Weights of a small image VQ-VAE: decoder activation relu, 101725 training examples.
Rows from block 3 of the decoder of a small image VQ-VAE, named by matrix and row number. Each number is 200 + 20 x the weight over its row's rms, rounded and kept within 0 to 999. All counts start at 0. After the name is the row's rms in percent of the matrix's.
After each channel's rows are labels from the 100 images, of 14848, where the channel reaches its highest value: "patch colour" is the nearest of a few named colours to the mean colour under the peak. Only what is clearly more common there than usual is listed. The data: photos with spoken descriptions (Open Images, Localized Narratives). In brackets: how many of the 100, against the usual share in percent.
# conv: 3x3 conv (decoder.decb.0.1.conv.weight, 64x64x3x3, each kernel summed), inputs 0-63

conv.3,087,214,187,223,216,172,163,181,182,229,172,213,222,204,171,195,210,195,208,163,197,203,204,194,212,183,210,205,154,202,220,182,236,245,177,226,199,198,186,213,189,175,217,197,201,179,191,205,199,182,233,202,172,184,169,176,212,212,190,192,221,232,197,168,198
patch colour: white (100 vs 8.2)

conv.12,131,161,205,191,196,206,181,197,202,171,211,201,182,189,208,174,195,222,183,169,183,177,186,187,177,203,221,198,179,210,217,207,203,198,183,191,157,203,173,227,195,183,216,186,181,209,177,175,182,189,187,237,180,166,180,193,208,188,169,186,201,208,186,205,270
patch colour: white (60 vs 8.2); pink (26 vs 10)

conv.25,080,236,182,201,186,161,194,207,173,185,218,196,198,177,189,214,216,214,175,178,194,210,194,207,222,187,175,202,166,212,214,194,183,181,227,209,159,228,186,198,210,185,208,207,195,188,205,187,209,229,176,214,237,211,150,156,196,210,182,235,222,180,222,193,207
patch colour: grey (99 vs 30.2)

conv.55,094,168,208,211,125,205,186,176,222,167,196,175,200,229,202,188,193,172,193,209,198,180,200,205,180,185,228,197,181,185,225,195,226,223,163,182,234,206,201,201,208,229,189,215,181,226,194,199,207,178,228,195,190,196,208,180,221,200,185,193,191,201,164,202,188
patch colour: white (99 vs 8.2)

conv.29,102,203,210,223,179,162,186,193,201,186,199,208,223,208,177,200,228,210,181,162,201,180,194,197,222,196,212,221,135,196,230,192,228,231,199,197,189,209,195,216,209,177,211,209,176,214,198,188,199,208,204,205,204,196,136,166,223,202,203,225,212,192,209,173,221
patch colour: white (59 vs 8.2)

conv.16,111,175,196,191,164,212,219,180,192,175,211,198,195,180,200,166,195,200,152,195,186,206,183,201,201,235,176,202,232,195,205,200,187,200,193,200,202,170,191,176,199,192,188,221,193,221,188,198,178,186,186,177,188,153,225,227,174,182,197,190,192,166,166,222,153
patch colour: brown (69 vs 28.8)

conv.43,097,187,207,155,203,226,206,204,208,212,208,197,188,186,219,194,184,196,189,211,201,197,208,192,144,190,220,164,247,212,178,225,168,152,193,216,210,214,210,223,208,193,201,184,211,209,188,210,212,198,216,187,183,211,238,211,175,211,193,174,152,185,215,220,208
patch colour: black (100 vs 17.5)

conv.52,140,189,170,159,210,205,176,193,215,202,203,188,176,229,192,197,164,187,203,210,185,175,197,194,157,176,230,191,220,196,150,197,202,153,175,214,220,201,202,216,198,209,193,192,208,225,186,204,187,203,220,178,158,194,211,200,209,208,213,150,172,209,207,192,196
patch colour: black (100 vs 17.5)

conv.17,083,179,176,188,197,220,165,181,197,184,196,185,190,215,192,188,245,207,246,199,165,153,202,191,167,208,225,179,191,188,207,209,196,196,148,209,210,191,214,207,217,191,205,220,197,215,201,188,197,181,206,177,152,186,199,203,206,199,212,177,167,200,165,184,212
patch colour: black (100 vs 17.5)

conv.21,093,183,172,192,168,223,170,191,222,178,186,196,207,200,193,186,220,214,166,205,211,194,194,185,188,179,234,207,202,177,203,168,215,197,187,179,212,204,215,216,194,189,204,219,204,227,213,171,258,194,232,190,165,146,211,200,211,189,193,180,182,167,211,190,200
patch colour: white (100 vs 8.2)

conv.63,128,189,173,211,229,187,149,200,207,212,219,188,198,186,212,195,182,222,231,208,222,194,199,196,189,180,210,187,183,190,169,142,201,204,173,196,208,189,198,209,192,234,209,167,216,232,201,155,204,219,222,206,158,205,197,191,183,194,202,167,195,226,193,197,181
patch colour: red (60 vs 0.7)

conv.22,090,193,189,219,240,182,185,164,203,215,195,197,212,189,201,200,163,216,225,178,241,172,183,191,172,221,208,186,196,187,187,198,205,207,188,212,187,208,209,230,171,195,215,187,210,213,192,173,186,206,230,215,189,220,179,148,202,183,155,156,184,215,198,195,192
patch colour: black (38 vs 17.5)

conv.61,079,200,194,229,231,166,194,194,198,183,192,228,215,200,167,188,229,192,217,155,180,168,184,185,197,198,202,227,150,224,213,228,227,236,178,198,197,196,218,224,198,208,206,190,188,171,189,213,211,217,206,193,204,222,159,174,214,202,174,205,216,206,207,183,198
patch colour: white (99 vs 8.2)

conv.56,088,200,222,183,214,213,216,189,213,225,190,181,201,222,190,187,213,194,232,189,145,211,194,164,198,202,214,204,208,184,222,220,190,189,187,187,228,144,202,218,187,212,187,232,201,194,187,215,128,206,215,193,203,205,216,204,196,207,205,206,208,236,177,198,187
patch colour: black (100 vs 17.5)

conv.5,079,194,202,189,197,165,204,207,207,186,198,177,197,152,211,203,203,190,244,188,188,213,204,197,186,241,169,189,183,210,176,187,179,172,220,199,194,275,216,221,182,215,202,234,192,195,202,183,215,181,184,206,216,220,179,203,176,185,173,210,188,187,215,195,201
patch colour: grey (74 vs 30.2)

conv.26,119,197,207,146,198,227,197,190,207,207,211,197,185,216,214,200,180,205,185,215,186,190,214,197,161,179,203,164,236,208,172,224,177,165,181,235,206,198,214,194,216,188,213,177,222,168,196,221,185,186,173,180,169,186,227,206,216,214,203,169,168,186,216,213,211
patch colour: black (100 vs 17.5)

conv.23,083,214,201,188,221,161,198,184,184,203,203,213,219,172,187,196,183,198,253,176,207,208,200,198,198,231,195,191,147,217,205,175,214,172,210,210,185,212,213,227,194,236,198,217,196,177,197,201,219,214,225,200,207,226,153,164,197,206,153,218,191,202,199,194,204
patch colour: white (54 vs 8.2); pink (43 vs 10)

conv.51,087,215,192,158,189,197,184,213,222,202,200,186,183,213,191,202,194,224,210,179,231,192,190,210,176,218,208,186,219,210,181,215,166,134,216,182,210,176,194,199,218,214,210,193,189,219,181,199,208,220,211,203,198,224,185,219,159,191,227,181,139,192,220,192,207
patch colour: black (99 vs 17.5)

conv.60,096,187,207,178,216,206,188,197,233,213,175,233,235,205,194,196,206,242,178,206,175,211,201,207,200,197,194,191,198,188,219,194,196,181,190,199,220,174,190,202,216,174,227,225,205,220,166,191,219,190,180,232,210,139,206,204,211,211,239,209,181,198,149,190,185
patch colour: black (77 vs 17.5)

conv.38,077,198,186,243,138,230,169,183,205,158,180,182,199,214,178,204,202,182,169,189,205,177,196,189,222,154,207,210,186,209,207,205,223,241,174,191,204,209,194,201,196,202,219,177,204,198,193,215,218,211,186,207,179,219,192,194,228,221,205,198,222,182,203,165,194
patch colour: white (100 vs 8.2)

conv.11,107,185,200,200,186,186,194,199,188,201,172,122,142,192,196,182,213,169,136,197,187,198,202,205,204,199,191,208,185,195,212,204,198,200,211,193,212,191,172,225,157,196,193,208,207,214,204,205,189,194,213,186,192,166,199,180,201,203,198,195,204,201,198,190,158
patch colour: pink (28 vs 10)

conv.13,096,162,179,219,239,212,165,194,223,216,189,172,195,215,170,195,192,197,212,210,242,150,211,196,179,180,235,191,193,186,202,198,200,209,159,169,223,194,197,195,202,191,187,184,179,221,199,189,205,173,210,195,196,219,196,195,199,204,214,182,173,232,210,156,197
patch colour: black (99 vs 17.5)

conv.54,091,169,204,172,180,192,221,199,166,207,210,189,187,161,231,177,183,177,172,197,203,218,208,194,168,214,204,183,226,209,184,207,204,194,212,201,184,240,208,162,194,228,214,194,190,194,203,214,239,200,192,174,206,186,214,184,202,195,162,183,170,168,194,238,174
patch colour: brown (80 vs 28.8)

conv.31,108,213,187,213,265,199,192,227,202,226,204,200,180,210,187,197,162,221,211,212,227,189,213,178,184,163,218,184,212,207,171,205,214,200,184,193,203,175,212,194,189,186,210,149,219,194,204,193,193,201,217,193,189,216,203,198,221,192,180,143,203,239,192,207,181
patch colour: black (94 vs 17.5)

conv.44,098,164,209,207,137,163,210,183,198,162,205,193,213,188,185,208,227,185,213,181,183,201,195,198,206,206,209,208,149,178,240,180,213,208,190,198,188,204,209,193,201,230,188,218,158,208,209,178,188,187,191,202,217,172,173,182,212,198,189,221,213,168,190,193,214
patch colour: yellow (51 vs 0.4)

conv.28,094,186,198,222,176,203,149,194,218,187,200,192,193,246,156,188,209,201,190,203,202,183,211,206,227,174,231,214,190,190,197,192,221,166,163,193,228,202,191,209,211,175,219,208,211,237,208,189,203,208,235,202,182,198,187,205,211,205,227,201,224,214,198,146,211
patch colour: white (98 vs 8.2)

conv.9,092,164,203,197,207,205,196,159,236,185,175,187,186,183,183,174,168,171,239,182,179,207,191,179,197,196,214,199,213,188,228,211,220,209,170,199,195,216,166,222,170,197,182,200,190,208,191,180,180,203,184,183,175,197,207,181,185,179,166,188,186,202,179,200,147
patch colour: white (55 vs 8.2)

conv.15,112,163,192,174,191,189,202,189,205,198,191,199,205,186,198,162,185,203,159,192,186,200,176,181,164,199,215,179,207,193,174,176,191,174,192,189,191,228,200,228,208,185,193,209,175,247,193,173,239,200,225,174,199,153,216,196,196,196,196,185,166,171,198,207,229
patch colour: black (71 vs 17.5)

conv.57,100,183,197,190,213,184,177,215,211,226,181,123,155,208,202,200,212,193,229,210,195,203,193,212,218,197,191,199,195,212,179,219,201,183,212,185,217,240,209,199,173,193,189,213,202,219,206,202,244,178,192,202,204,243,196,208,200,199,226,201,194,194,188,183,152
patch colour: black (73 vs 17.5)

conv.20,074,170,215,214,181,159,199,190,234,208,203,205,189,208,223,197,211,189,186,174,165,213,209,194,205,221,200,216,168,190,171,189,223,224,182,225,202,189,214,179,182,196,202,202,198,202,203,212,154,164,222,169,196,150,188,202,207,166,201,196,199,235,226,191,224
patch colour: white (56 vs 8.2)

conv.32,104,180,217,198,160,202,214,206,203,141,201,169,192,199,194,198,225,187,226,207,202,189,203,200,200,205,225,182,180,176,212,192,199,217,183,163,209,191,189,194,186,180,155,230,178,210,194,197,156,180,251,207,190,219,220,227,216,186,220,208,201,203,182,219,202
patch colour: white (44 vs 8.2); pink (27 vs 10)

conv.0,064,227,199,184,216,216,189,207,195,194,181,204,181,163,202,197,180,213,203,199,187,191,149,205,189,217,212,222,228,233,197,214,199,189,202,219,195,256,209,203,199,243,194,197,203,207,180,201,194,192,177,188,171,185,209,216,172,163,163,204,165,238,206,207,223
patch colour: white (95 vs 8.2)

conv.14,115,192,194,206,199,202,193,173,208,191,229,206,204,192,197,211,191,204,266,182,192,196,189,206,189,197,195,193,198,187,223,195,197,192,166,218,187,195,222,177,172,173,200,178,171,178,195,190,146,179,200,185,189,253,201,187,193,174,206,194,190,215,149,204,169
patch colour: blue (30 vs 0.9)

conv.8,094,149,195,191,150,214,183,166,181,174,199,164,193,191,195,188,226,191,169,210,198,194,192,202,198,189,193,168,217,185,218,176,186,203,160,196,189,191,201,179,195,214,182,219,166,223,179,183,213,228,210,226,186,189,238,200,221,199,189,200,194,184,214,195,165
patch colour: black (65 vs 17.5)

conv.18,111,162,201,198,215,176,192,230,174,227,144,212,212,201,183,194,209,224,210,247,184,182,163,179,199,223,197,178,181,216,175,187,208,198,189,198,199,182,187,185,211,212,210,190,195,210,192,203,226,212,186,177,184,187,180,198,211,214,197,171,178,178,254,188,189
patch colour: black (71 vs 17.5)

conv.59,086,227,199,191,162,211,199,214,209,151,189,199,201,182,194,213,206,172,253,175,198,184,203,216,224,197,169,193,211,204,189,189,187,172,234,193,202,163,197,236,215,162,172,212,217,197,206,215,189,176,192,173,186,216,201,215,205,194,203,209,209,156,174,190,195
patch colour: grey (69 vs 30.2)

conv.49,093,197,183,207,178,190,191,173,202,204,208,228,207,196,174,204,201,168,164,169,259,198,207,201,215,186,172,219,192,172,187,194,192,200,196,182,182,218,230,227,161,160,174,202,180,173,193,206,206,163,191,198,213,199,188,214,203,194,173,218,218,191,166,181,194
patch colour: pink (58 vs 10); white (31 vs 8.2)

conv.50,100,197,193,189,158,179,203,208,229,158,196,223,201,176,198,197,234,185,257,171,207,209,190,206,187,218,192,200,167,201,235,210,195,173,205,179,203,184,182,208,209,204,169,232,186,225,181,199,205,209,185,216,211,222,161,195,184,195,214,214,168,202,205,169,185
patch colour: cyan (55 vs 1.3)

conv.39,094,220,184,208,215,163,200,210,204,188,210,207,178,199,186,192,187,211,191,172,173,176,189,190,205,202,205,191,196,182,163,205,223,167,225,226,207,233,202,194,190,209,236,189,210,238,222,178,181,224,220,166,189,176,172,151,178,182,185,185,198,182,171,177,213
patch colour: black (77 vs 17.5)

conv.33,095,200,219,163,172,193,230,190,205,179,199,218,195,187,225,199,175,204,147,192,190,193,202,171,196,231,205,202,180,188,168,219,189,157,231,176,184,206,223,205,208,155,202,206,187,218,208,219,202,193,174,182,224,194,187,196,177,209,178,216,172,170,202,206,223
patch colour: brown (82 vs 28.8)

conv.62,061,207,235,179,198,252,206,204,205,198,195,198,237,204,222,206,192,194,203,191,207,178,211,197,171,207,222,200,211,221,208,246,186,159,220,199,213,163,210,189,195,185,214,198,240,222,210,238,210,201,187,177,210,233,197,195,196,211,167,206,157,209,209,224,186
patch colour: white (67 vs 8.2)

conv.42,101,211,222,217,217,207,168,212,199,215,188,192,183,222,180,177,168,218,193,217,204,179,227,179,200,149,232,210,174,224,201,207,211,225,172,208,210,190,200,182,202,151,214,165,221,188,205,207,211,195,213,184,181,214,193,182,238,203,167,174,214,234,199,201,206
patch colour: white (97 vs 8.2)

conv.2,107,195,200,215,173,198,209,186,194,166,204,183,173,200,210,214,225,183,267,196,124,189,190,206,226,225,194,210,199,205,205,209,215,202,210,217,195,213,200,190,215,227,169,216,223,205,186,191,158,194,192,181,177,224,190,212,221,193,212,208,214,191,219,196,193
patch colour: cyan (38 vs 1.3)

conv.24,086,180,207,207,170,163,193,243,180,210,208,158,170,189,182,207,215,196,174,182,163,179,220,205,210,194,179,203,186,200,183,190,205,193,210,200,210,218,233,196,182,248,178,175,174,202,185,206,207,148,207,186,200,208,191,202,204,172,203,199,228,185,171,215,204
patch colour: pink (26 vs 10)

conv.53,112,213,172,236,221,155,178,199,180,202,192,214,218,194,173,207,211,202,210,175,209,186,190,197,219,187,199,224,133,194,218,190,223,241,191,196,196,222,197,209,198,219,201,201,188,195,192,190,215,215,218,205,200,203,147,177,216,189,179,210,222,231,200,168,196
patch colour: white (87 vs 8.2)