config.yaml
encoder_kernel_size: 3
encoder_widths: [64, 128, 256]
latent_channels: 16
decoder_activation: "relu"
decoder_weight_standardization: false
decoder_block: "plain"
codebook_size: 1024
lr: 0.0038
lr_schedule: "step"
Rows from block 0 of the decoder of a small image VQ-VAE, named by matrix and row number. Each number is 128 + 24 x the weight over its row's rms, rounded and kept within 0 to 255. All counts start at 0.
After each channel's rows are labels from the 100 images, of 14848, where the channel reaches its highest value: "colour at peak" is the nearest of a few named colours to the mean colour under the peak. Only what is clearly more common there than usual is listed. The data: photos with spoken descriptions (Open Images, Localized Narratives). In brackets: how many of the 100.
# conv: 3x3 conv (decoder.mid.0.conv.weight, 96x96x3x3, each kernel summed), inputs 0-95

conv.31 [130 118 124 121 164 149 155 141 164 111 154  39 141 122 110 156 114 144 124 122 129 103  91 162 113 135 118 157 176 114 137 163 159 123 118 141 111 196 131 130 124 141 107 128 158 154 163  99  96 134 142 153 104 121 127 121 148 133 120  92 140 117 153 128 133 166 119 121 135 128 176 172 117 114 137 168 105 155 105 142 112 137 116 130 137 158 150 109 130 152 121 129  78 100 130 150]
colour at peak: grey (72)

conv.80 [148  95 122 129 141 135 131 114 158 150 117 120 147 114  96 118  72 182  98 117 147 152 143 147 133 192 133 119 109  94 148 136 125 117 142 158 142 120 115 145 115  80 136 161 114 123 175 103 108 143 153 175 119 121 123 116 111 105 118 129 104 151 171 131 171 149 123  93 109 139 174 174 134 118 137 153  72 173 110 152 104 126 134 149 103 154 117 114 127 139 154 135 132 147 122 126]
colour at peak: grey (71)

conv.26 [105 119 142 136 172 176 147 117 131  92  96  97 121 144 143 193  87 161 132 127 138  84  68 136 128 148 119 158 195 119 153 139 139 135 120 126 135 152 154 112 132  90 156 120 182 137 125 104 113 116 108 165  97 134 140 111 146 115 113 154 106 144 119 124 153 133 126 121 115 141 147 122  93 104 153 135  94 156 120 138  98 125 140 146 136 147 157 111 134 135  82 126 102 110 128 102]
colour at peak: grey (66)

conv.2 [130 124  96 108 115 182 160 151 143 148 161 101 139 107 132 188 110 123 147  79 141 136  93  91 116 115 128 139 155  82 109 153 177 132 100 150 117 161 148 135 145 142  86 129 187 122 129 132 124 144 140 167 145 101  97 111 129 174 135 123 136  91 142 141 134 131 104 135 148 159 151 134 128 141 141 148 127  96  86 149 118 130  98 140 121 143 120 126 120 176 120 107 128  86 132 142]
colour at peak: brown (62)

conv.1 [135 103 144  95 171 158 143 164 159 124 141 177 156 134 151 146  98 138 116 120 133 103  98 132 128 132 123 153 163 117 132 119 128 106  62 136  93  74 137 138 106 148 113  94 141 114 153 121 119  90 133 131 104 119 127 104 154 125 122 147 135 101 162 130 143 137 121 142 138 128 155 132 128 151 137 166 138 129 132 142 115 121 123 157 140  99 219 120 121 130  98 137  62 145 141 147]
colour at peak: white (75); pink (25)

conv.78 [126 123 135 114 171 149 141 131 130 128 127 123 130 133 121 142 120 148 114 124 145 119 102 157 139 140 111 138 151 104 120 140 132 135 107 140 115  73 129 132 130 143 134 150 145 144 130 112 118 142 130 121 130 123 143 133 147 128 119 152  94 128 135 130 148 123 119 121 124 137 159 153 116 136 145 135 109 135 121 139 115 133 119 143 123 116 255 125 138 137 127 131  22 101 133 129]
colour at peak: white (100)

conv.3 [148 112 127  93 135 149 138 179 151 146 149 125 159 126 150 103 129 114 119 125 130 165 141 124 132 119 129 123 122 140 118 120 122 114  65 136  97 131 129 146 107 187 106 129 102 112 154 128 144 118 147 122 124 123 125 111 147 130 145 123 121  92 158 124 132 126 124 130 138 128 153 134 149 153 132 148 161 103 130 132 133 128 111 148 135 118 215 143 116 136 147 133   8 143 135 160]
colour at peak: pink (50); white (43)

conv.5 [136 111 134 135 158 174 159 115 163 101 131 176 133 118 123 186 103 154 129 120 147 101  98 148 138 149 110 144 185  86 130 163 144 130  99 147 127  95 143 147 136 116 113 133 144 150 172 101  96 123 151 157 107 127 131 131 155 137 140  96 118 104 159 145 160 144 110 119 115 129 184 158 105 122 155 159  81 162 131 159  90 155 112 143 146 141 121 116 138 137 110 124 137  93 128 143]
colour at peak: brown (86)

conv.0 [146 116 138 117 141 157 142 123 137 114 133 237 145 121 123 175 104 157 132 118 143  92  78 141 132 140 151 185 167  91 135  90 135 136 118 142 130  83 136 128 123 117 127 124 145 144 159 106 110 129 128 150 128 131 129 133 151 131 126 205 121 121 146 136 148 138 115 120 125 145 162 152 104 120 143 159  98 147 127 144 109  78 128 142 145 137 121 115 135 129 116 100 159 107 133 127]
colour at peak: black (90)

conv.72 [117 116 113 133 146 123 102 122 121 126 116 101  61 128 100 162 111 140 169 109 131 100 114 126 117 131 129 160  98 151 128 127 134 113 161 135 135 180  86 118 162 112 139 122 116  92 133 111 151 180 131 149 103 112 110 150  85 120 124 156 129 167 134 127 122 141 133  68 121 160 105 165 116 118 119 135  98 134 109 117  84 113 141 156  76 113  90 117 121 121 119 164 185 112 120 115]
colour at peak: black (46)

conv.69 [130 128 145 111 166 140 143 108 128 128 110  88  89 138 109 142 122 158 110 146 147  88 142 161 130 145  68  88 146  92 143 193 119 116 137 141 132 167 121 112 141 109 157 155 132 150 144 114 138 145 130 148 102 136 133 141 128 123 132  27 108 151 145 127 149 122 127 110 119 152 140 149 101 117 136 167 102 162 126 131 117 191 126 114 119 125 104 105 126 120 108 158 108 130 122 124]
colour at peak: orange (73)

conv.87 [140 120 138 125 151 158 150 133 149 129 146 112  99 146 125 159  99 139 120 110 146 101 164 144 129 138  78  68 164 102 123 188 146 118  99 144 133 121 140 136 143 133 113 139 147 123 166 117 135 138 143 158 104 118 136 135 135 119 132  33 123 121 144 125 150 136 110 115 120 142 155 151 102 124 143 153 101 151 115 129 114 194 122 130 109 151 141 122 116 118 102 153  56 151 128 132]
colour at peak: orange (50); yellow (33)

conv.68 [128 116 143 106 157 165 152 156 160 115 136 140 140 122 153 160  86 138 129 109 136  86  94 133 130 133 100 135 198 108 158 149 145 118  79 141 110 101 148 138 130 120 120 101 158 113 176 110 122  97 139 153 105 127 133 119 176 128 130  90 138 104 151 126 147 150 107 143 130 157 156 140 100 141 149 177 117 147 138 150 100 151 116 160 147 127 192 120 126 131 103 128  78 124 136 138]
colour at peak: yellow (52)

conv.43 [152 121 137 106 148 193 167 127 140 154 113 145 186 144 148  99 105 165 109 126 159 145 119 157 140 142  91 141 169  79 142 143 139 126  97 163 118 118 152 146 100 139 125 138 174 181 136 134 116  88 149 127 144 138 115 114 141 140 148 150 108 100 177 126 180 129 128 139 102 132 169 136 139 151 118 161  91 161 126 158 145 148 132 118 136 128 125 115 120 143 159 118 146 106 124 142]
colour at peak: brown (71)

conv.35 [138 129 116 119 127 126 139 134 105 157 132 115 101 128 139 111 127 120 119 126 131 146 191 130 121 122  84  69 110 122 123 167 129 103 122 146 129  96 126 134 144 146 117 129 122 116 135 137 152 137 127 132 105 118 112 128 100 123 138  55 130 127 144 121 133 131 129 122 132 141 116 123 128 140 116 143 139 135 104 124 135 178 125 136  88 138 234 125 100 137 126 169  32 121 122 138]
colour at peak: white (71)

conv.44 [140 125 144 111 166 134 125 111 152 141 123 190 106 153 131 137 121 146 122 120 150 114 172 146 125 151  85  71 119  87 112 172 109 118 109 135 128  20 128 127 128 133 132 121 113 152 146 111 131 116 114 131 115 126 129 128 124 110 129  61 110 138 153 128 160 133 113 113 116 132 172 132 117 127 127 139 121 141 128 127 112 178 126 145  96 130 140 110 125 117 122 158  91 177 132 118]
colour at peak: red (62)

conv.29 [145 133 111 133 104 126 121 138 155 128 127 185 165 106 134 117 130 107 118 130 136 165  93 106 122 139 185 177 125 124 129  65 141 139 119 146 134  37 125 150 120 139  97 127 115 106 151 142 136 109 140 139 151 120 118 121 130 121 133 219 127 118 144 127 132 117 115 133 143 119 134 120 161 140 126 146 127 126 125 132 118  58 111 145 146 136 166 136 123 141 149  91 122 109 129 130]
colour at peak: blue (49)

conv.20 [136 136 133 123 155 141 128 126 118 142 128 159  86 150 128 126 131 132 135 137 125 124 182 144 129 108  79  69 113 133 129 176 138 108 122 119 129   0 130 119 145 149 122 142 142 137 123 124 135 148 120 129 103 129 132 142 115 129 130  54 125 125 118 127 120 127 140 125 131 146 118 145 113 120 125 127 134 141 116 122 144 180 126 108  98 137 158 126 121 120 114 168  82 150 127 125]
colour at peak: red (65)

conv.45 [143 122 143 133 141 161 131 138 194 117 112 138 127 130 119 143 114 168  93 128 151 111 151 143 142 150  98  84 142  93 139 167 122 131 109 164 102  91 132 151 122 113 138 157 137 115 155 114 113 138 139 128 123 141 152 125 145 131 119  48  93 130 140 131 164 111  86 128 109  96 196 149 118 138 152 148 119 129 148 136  95 176 119 146 132 124 126 134 138 121 129 129  71 171 131 116]
colour at peak: red (39); orange (37)

conv.67 [136 105 147  94 140 170 156 161 152 138 132 145 116 139 120 144  67 171  79 125 162 135 159 158 143 144 134 117 143  67 134 100 154 112  77 149 115 112 126 130 116 144 117 181 134 115 146  97 140 141 127 152  89 121 143 132 139  99 142 155 105 113 170 132 176 120 117 111 135 144 187 168 114 143 148 149 111 137 117 143  96 105 110 146 112 131 151 128 112 133  98 138 125 150 128 139]
colour at peak: purple (26)

conv.21 [171 117 150 124 148 153  99 115 136 101 123 109 111 151 111 154 134 150 111 141 151  94 134 152 146 126  89 100 120  88 105 185  95 149 105 147 126 152 111 122  92 138 117 148 116 132 144 110 122 140 118 115 138 128 146 150 134 121 128  15  91 143 132 142 132 115 127 111 109 134 161 146 129 124 126 133 110 145 156 122 119 176 133 136 141 122  91 130 157 100 131 135 123 189 132  96]
colour at peak: orange (50); red (31)

conv.77 [106 103 116 131 176 109 161 120 141  96 110 164 160 103  84 124 122 129 112 122 151  81  75 164 146 157 130 164 163  82 119 149 122 150 117 135 138  83 113 127 111 110 137 115  89 136 155  94 112 130 102 129 120 114 123 121 135 132 122 107 102 161 169 140 168 124 102  94 132 122 179 139 141 120 146 142 108 124  98 165  91 147 116 140 145 132 133 100 124 181 124 114 137  90 136 134]
colour at peak: black (44)

conv.61 [137 126 125 113 149 137 133 147 139 134 126 255 115 135 121 134 117 134 116 120 141 117 157 145 130 133  93  92 125 117 126 163 137 113 107 144 124  41 116 135 130 140 121 138 118 122 145 124 141 138 138 133 108 123 124 132 122 125 131  69 120 126 143 127 138 125 112 112 132 142 140 142 121 142 127 142 128 129 118 128 121 171 116 139 107 125 102 125 115 128 123 155 156 152 126 137]
colour at peak: black (97)

conv.13 [146 116 137 121 120 138 125 116 173 139 127 146 129 137 108 144 119 169 101 119 141 176 192 124 132 147 164  77  90  63 133  95 130 122 125 166 125  92 134 130  96  93 146 133 136 135 174 112 104 153 130 151 136 141 133 143 112 127 118 141 114 156 124 133 142 135 121 127 115 152 163 157 160 113 151 174  77 143 128 136 103  91 127 129  95 155 120 115 139 121 133 139 128 191 125  98]
colour at peak: purple (33)

conv.50 [156 115 130  85 120 170 152 132 122 136 119 121 192 128 127 113 124 159 138 113 160 167 119 127 142 145  95 143 162  95 136 159 140 147 125 154 132 135 138 129  91  99 120 136 158 177 143 114  88 120 147 133 162 149 107 119 131 146 144  72 122 107 144 148 152 140 134 141 116 169 147 147 154 138 134 165  95 139 141 168 153 162 116 125 146 116  63 107 141 150 167  98 156 116 126 138]
colour at peak: brown (72)

conv.74 [169 125 149 136 149 149 134 114 132 132 132 107 133 130 126 135 109 148 112 135 155 113 119 158 145 167  87 110 140  73 126 179 114 132 130 192 141 154 145 139 124 111 116 138 117 158 154 141 137 136 163 156 140 130 133 136 132 116 138  47 100 145 149 127 148 116 114 108 133 126 133 142 122 130 132 163  86 188 142 139 143 180 124 128 126 158  59 111 136 114 134 139 173 123 112 132]
colour at peak: brown (62); red (30)

conv.8 [143 112 122 144 151 180 135 123 171 121 120  78 117 120 117 162 113 145 122 116 151 115 114 146 142 143  98 123 161 105 106 173 139 115 124 175 126 151 126 141 138 150  72 175 108 133 161 124 122 161 183 143 123 112 121 142 134 152 145  61 121 128 150 140 138 130  94 107 123 145 148 160 114 137 117 144 102 155 120 136 120 169 112 134 129 116 163 117 140 135 137 135  52 105 121 147]
colour at peak: pink (29)

conv.59 [138 121 141 120 145 166 139 125 146 113 122  92 131 128 121 158 101 156 119 121 149 100  86 138 136 146 108 172 162  94 140 150 139 127 127 143 127 158 133 126 127  93 135 137 152 143 143 113 113 131 137 155 122 138 130 126 142 125 132 110 120 130 139 138 146 135 113 127 122 137 154 154 106 122 141 160  92 155 144 142 116 146 122 137 149 134 213 114 140 122 119 120   0 114 125 122]
colour at peak: white (70); pink (30)

conv.38 [137 142 165 119 171 139 137 121 125  94 135 178 104 158 139 199 118 152 137 129 123  71  79 152 120 125 107 160 171 106 129 128 124 135 131 134 124  47 147 113 120 141 152 104 172 150 142 118 118 147 108 146 117 151 154 142 147 128 116 149 115 140 106 124 138 133 132 133 128 142 130 146  84 112 148 149 112 162 154 121 123 126 146 124 150 146 182 119 147 104  79 123 104 131 129 110]
colour at peak: pink (65)

conv.9 [144 114 128 136 104 119 111 123 144 146 120 110 136 123  90 116 109 152 131 131 157 185 176 133 140 158 142  91  87  74 142 109 126 124 150 182 140 135 119 146 101  98 120 159 110 136 184 114 115 137 162 173 151 123 114 128 120 134 137 134 113 147 176 138 151 133 117 108 111 137 146 165 146 130 138 177  79 174 129 145 103 110 128 126 102 134 119  99 139 134 149 129 127 193 110 127]
colour at peak: purple (33)

conv.23 [155 132 134 141 153 161 114 121 183 118 122 241  98 143  88 148 139 128 105 156 134 113 111 155 127  95 143 157 117 112 145  76 116 113 108 155 116  80  99 120 123 155  85 155 125 125 150 113 117 137 132 123 125 121 145 141 128 131 128 198 132 147 127 112 119 117 126 125 113 131 158 148 137 114 114 142 121 145 132 111 135  76 109 110 133 116 110 131 130 117 124 130 177 118 118 119]
colour at peak: black (69)

conv.76 [105 125 140 112 130 122 143 141 112 140  98  93 129 138 135 129  86 137  89  87 152 101  94 119 143 158 138 177 141  95 138 107 144 132  89 109 143 179 137 142 144  93 183 145 136 113 102 126 145 132 103 128 111 129 130 126 114 113 130 208 102 127 126 132 168 125 114 115  78 148 151 114  97 135 142  97 112 104 136 138 104  92 132 153 131 147  98 135 113 109 104 119 185 102 128 102]
colour at peak: blue (46)

conv.47 [158 111 134 121 147 135 123 112 163 131 116 224 133 121 108 134 120 143 105 132 147  95  85 148 149 169 144 180 134  69 127 118  98 119 125 176 135 115 122 134 130  87 132 114  90 121 170 125 132 127 151 143 128 125 123 139 137 121 133 191 123 150 157 133 147 127  96 110 125 139 145 144 104 141 125 158  84 152 135 138  98  87 120 137 135 107  90 117 124 117 129 125 175 128 114 124]
colour at peak: black (83)

conv.52 [128 108 139  98 140 186 141 138 119  90 122 174 149 118 126 166 112 155 133 112 145 119  78 132 142 129 160 194 166  99 109  79 128 151  98 130 109  73 130 129  96 136 133 134 137 141 139  99  97 147 148 130 134 127 141 140 153 123 134 196 104 116 135 142 146 130 121 121 114 149 167 160 133 136 141 133 121 130 146 147 110  75 121 132 153 122 190 125 152 136 134  96 124 116 129 128]
colour at peak: cyan (68); blue (30)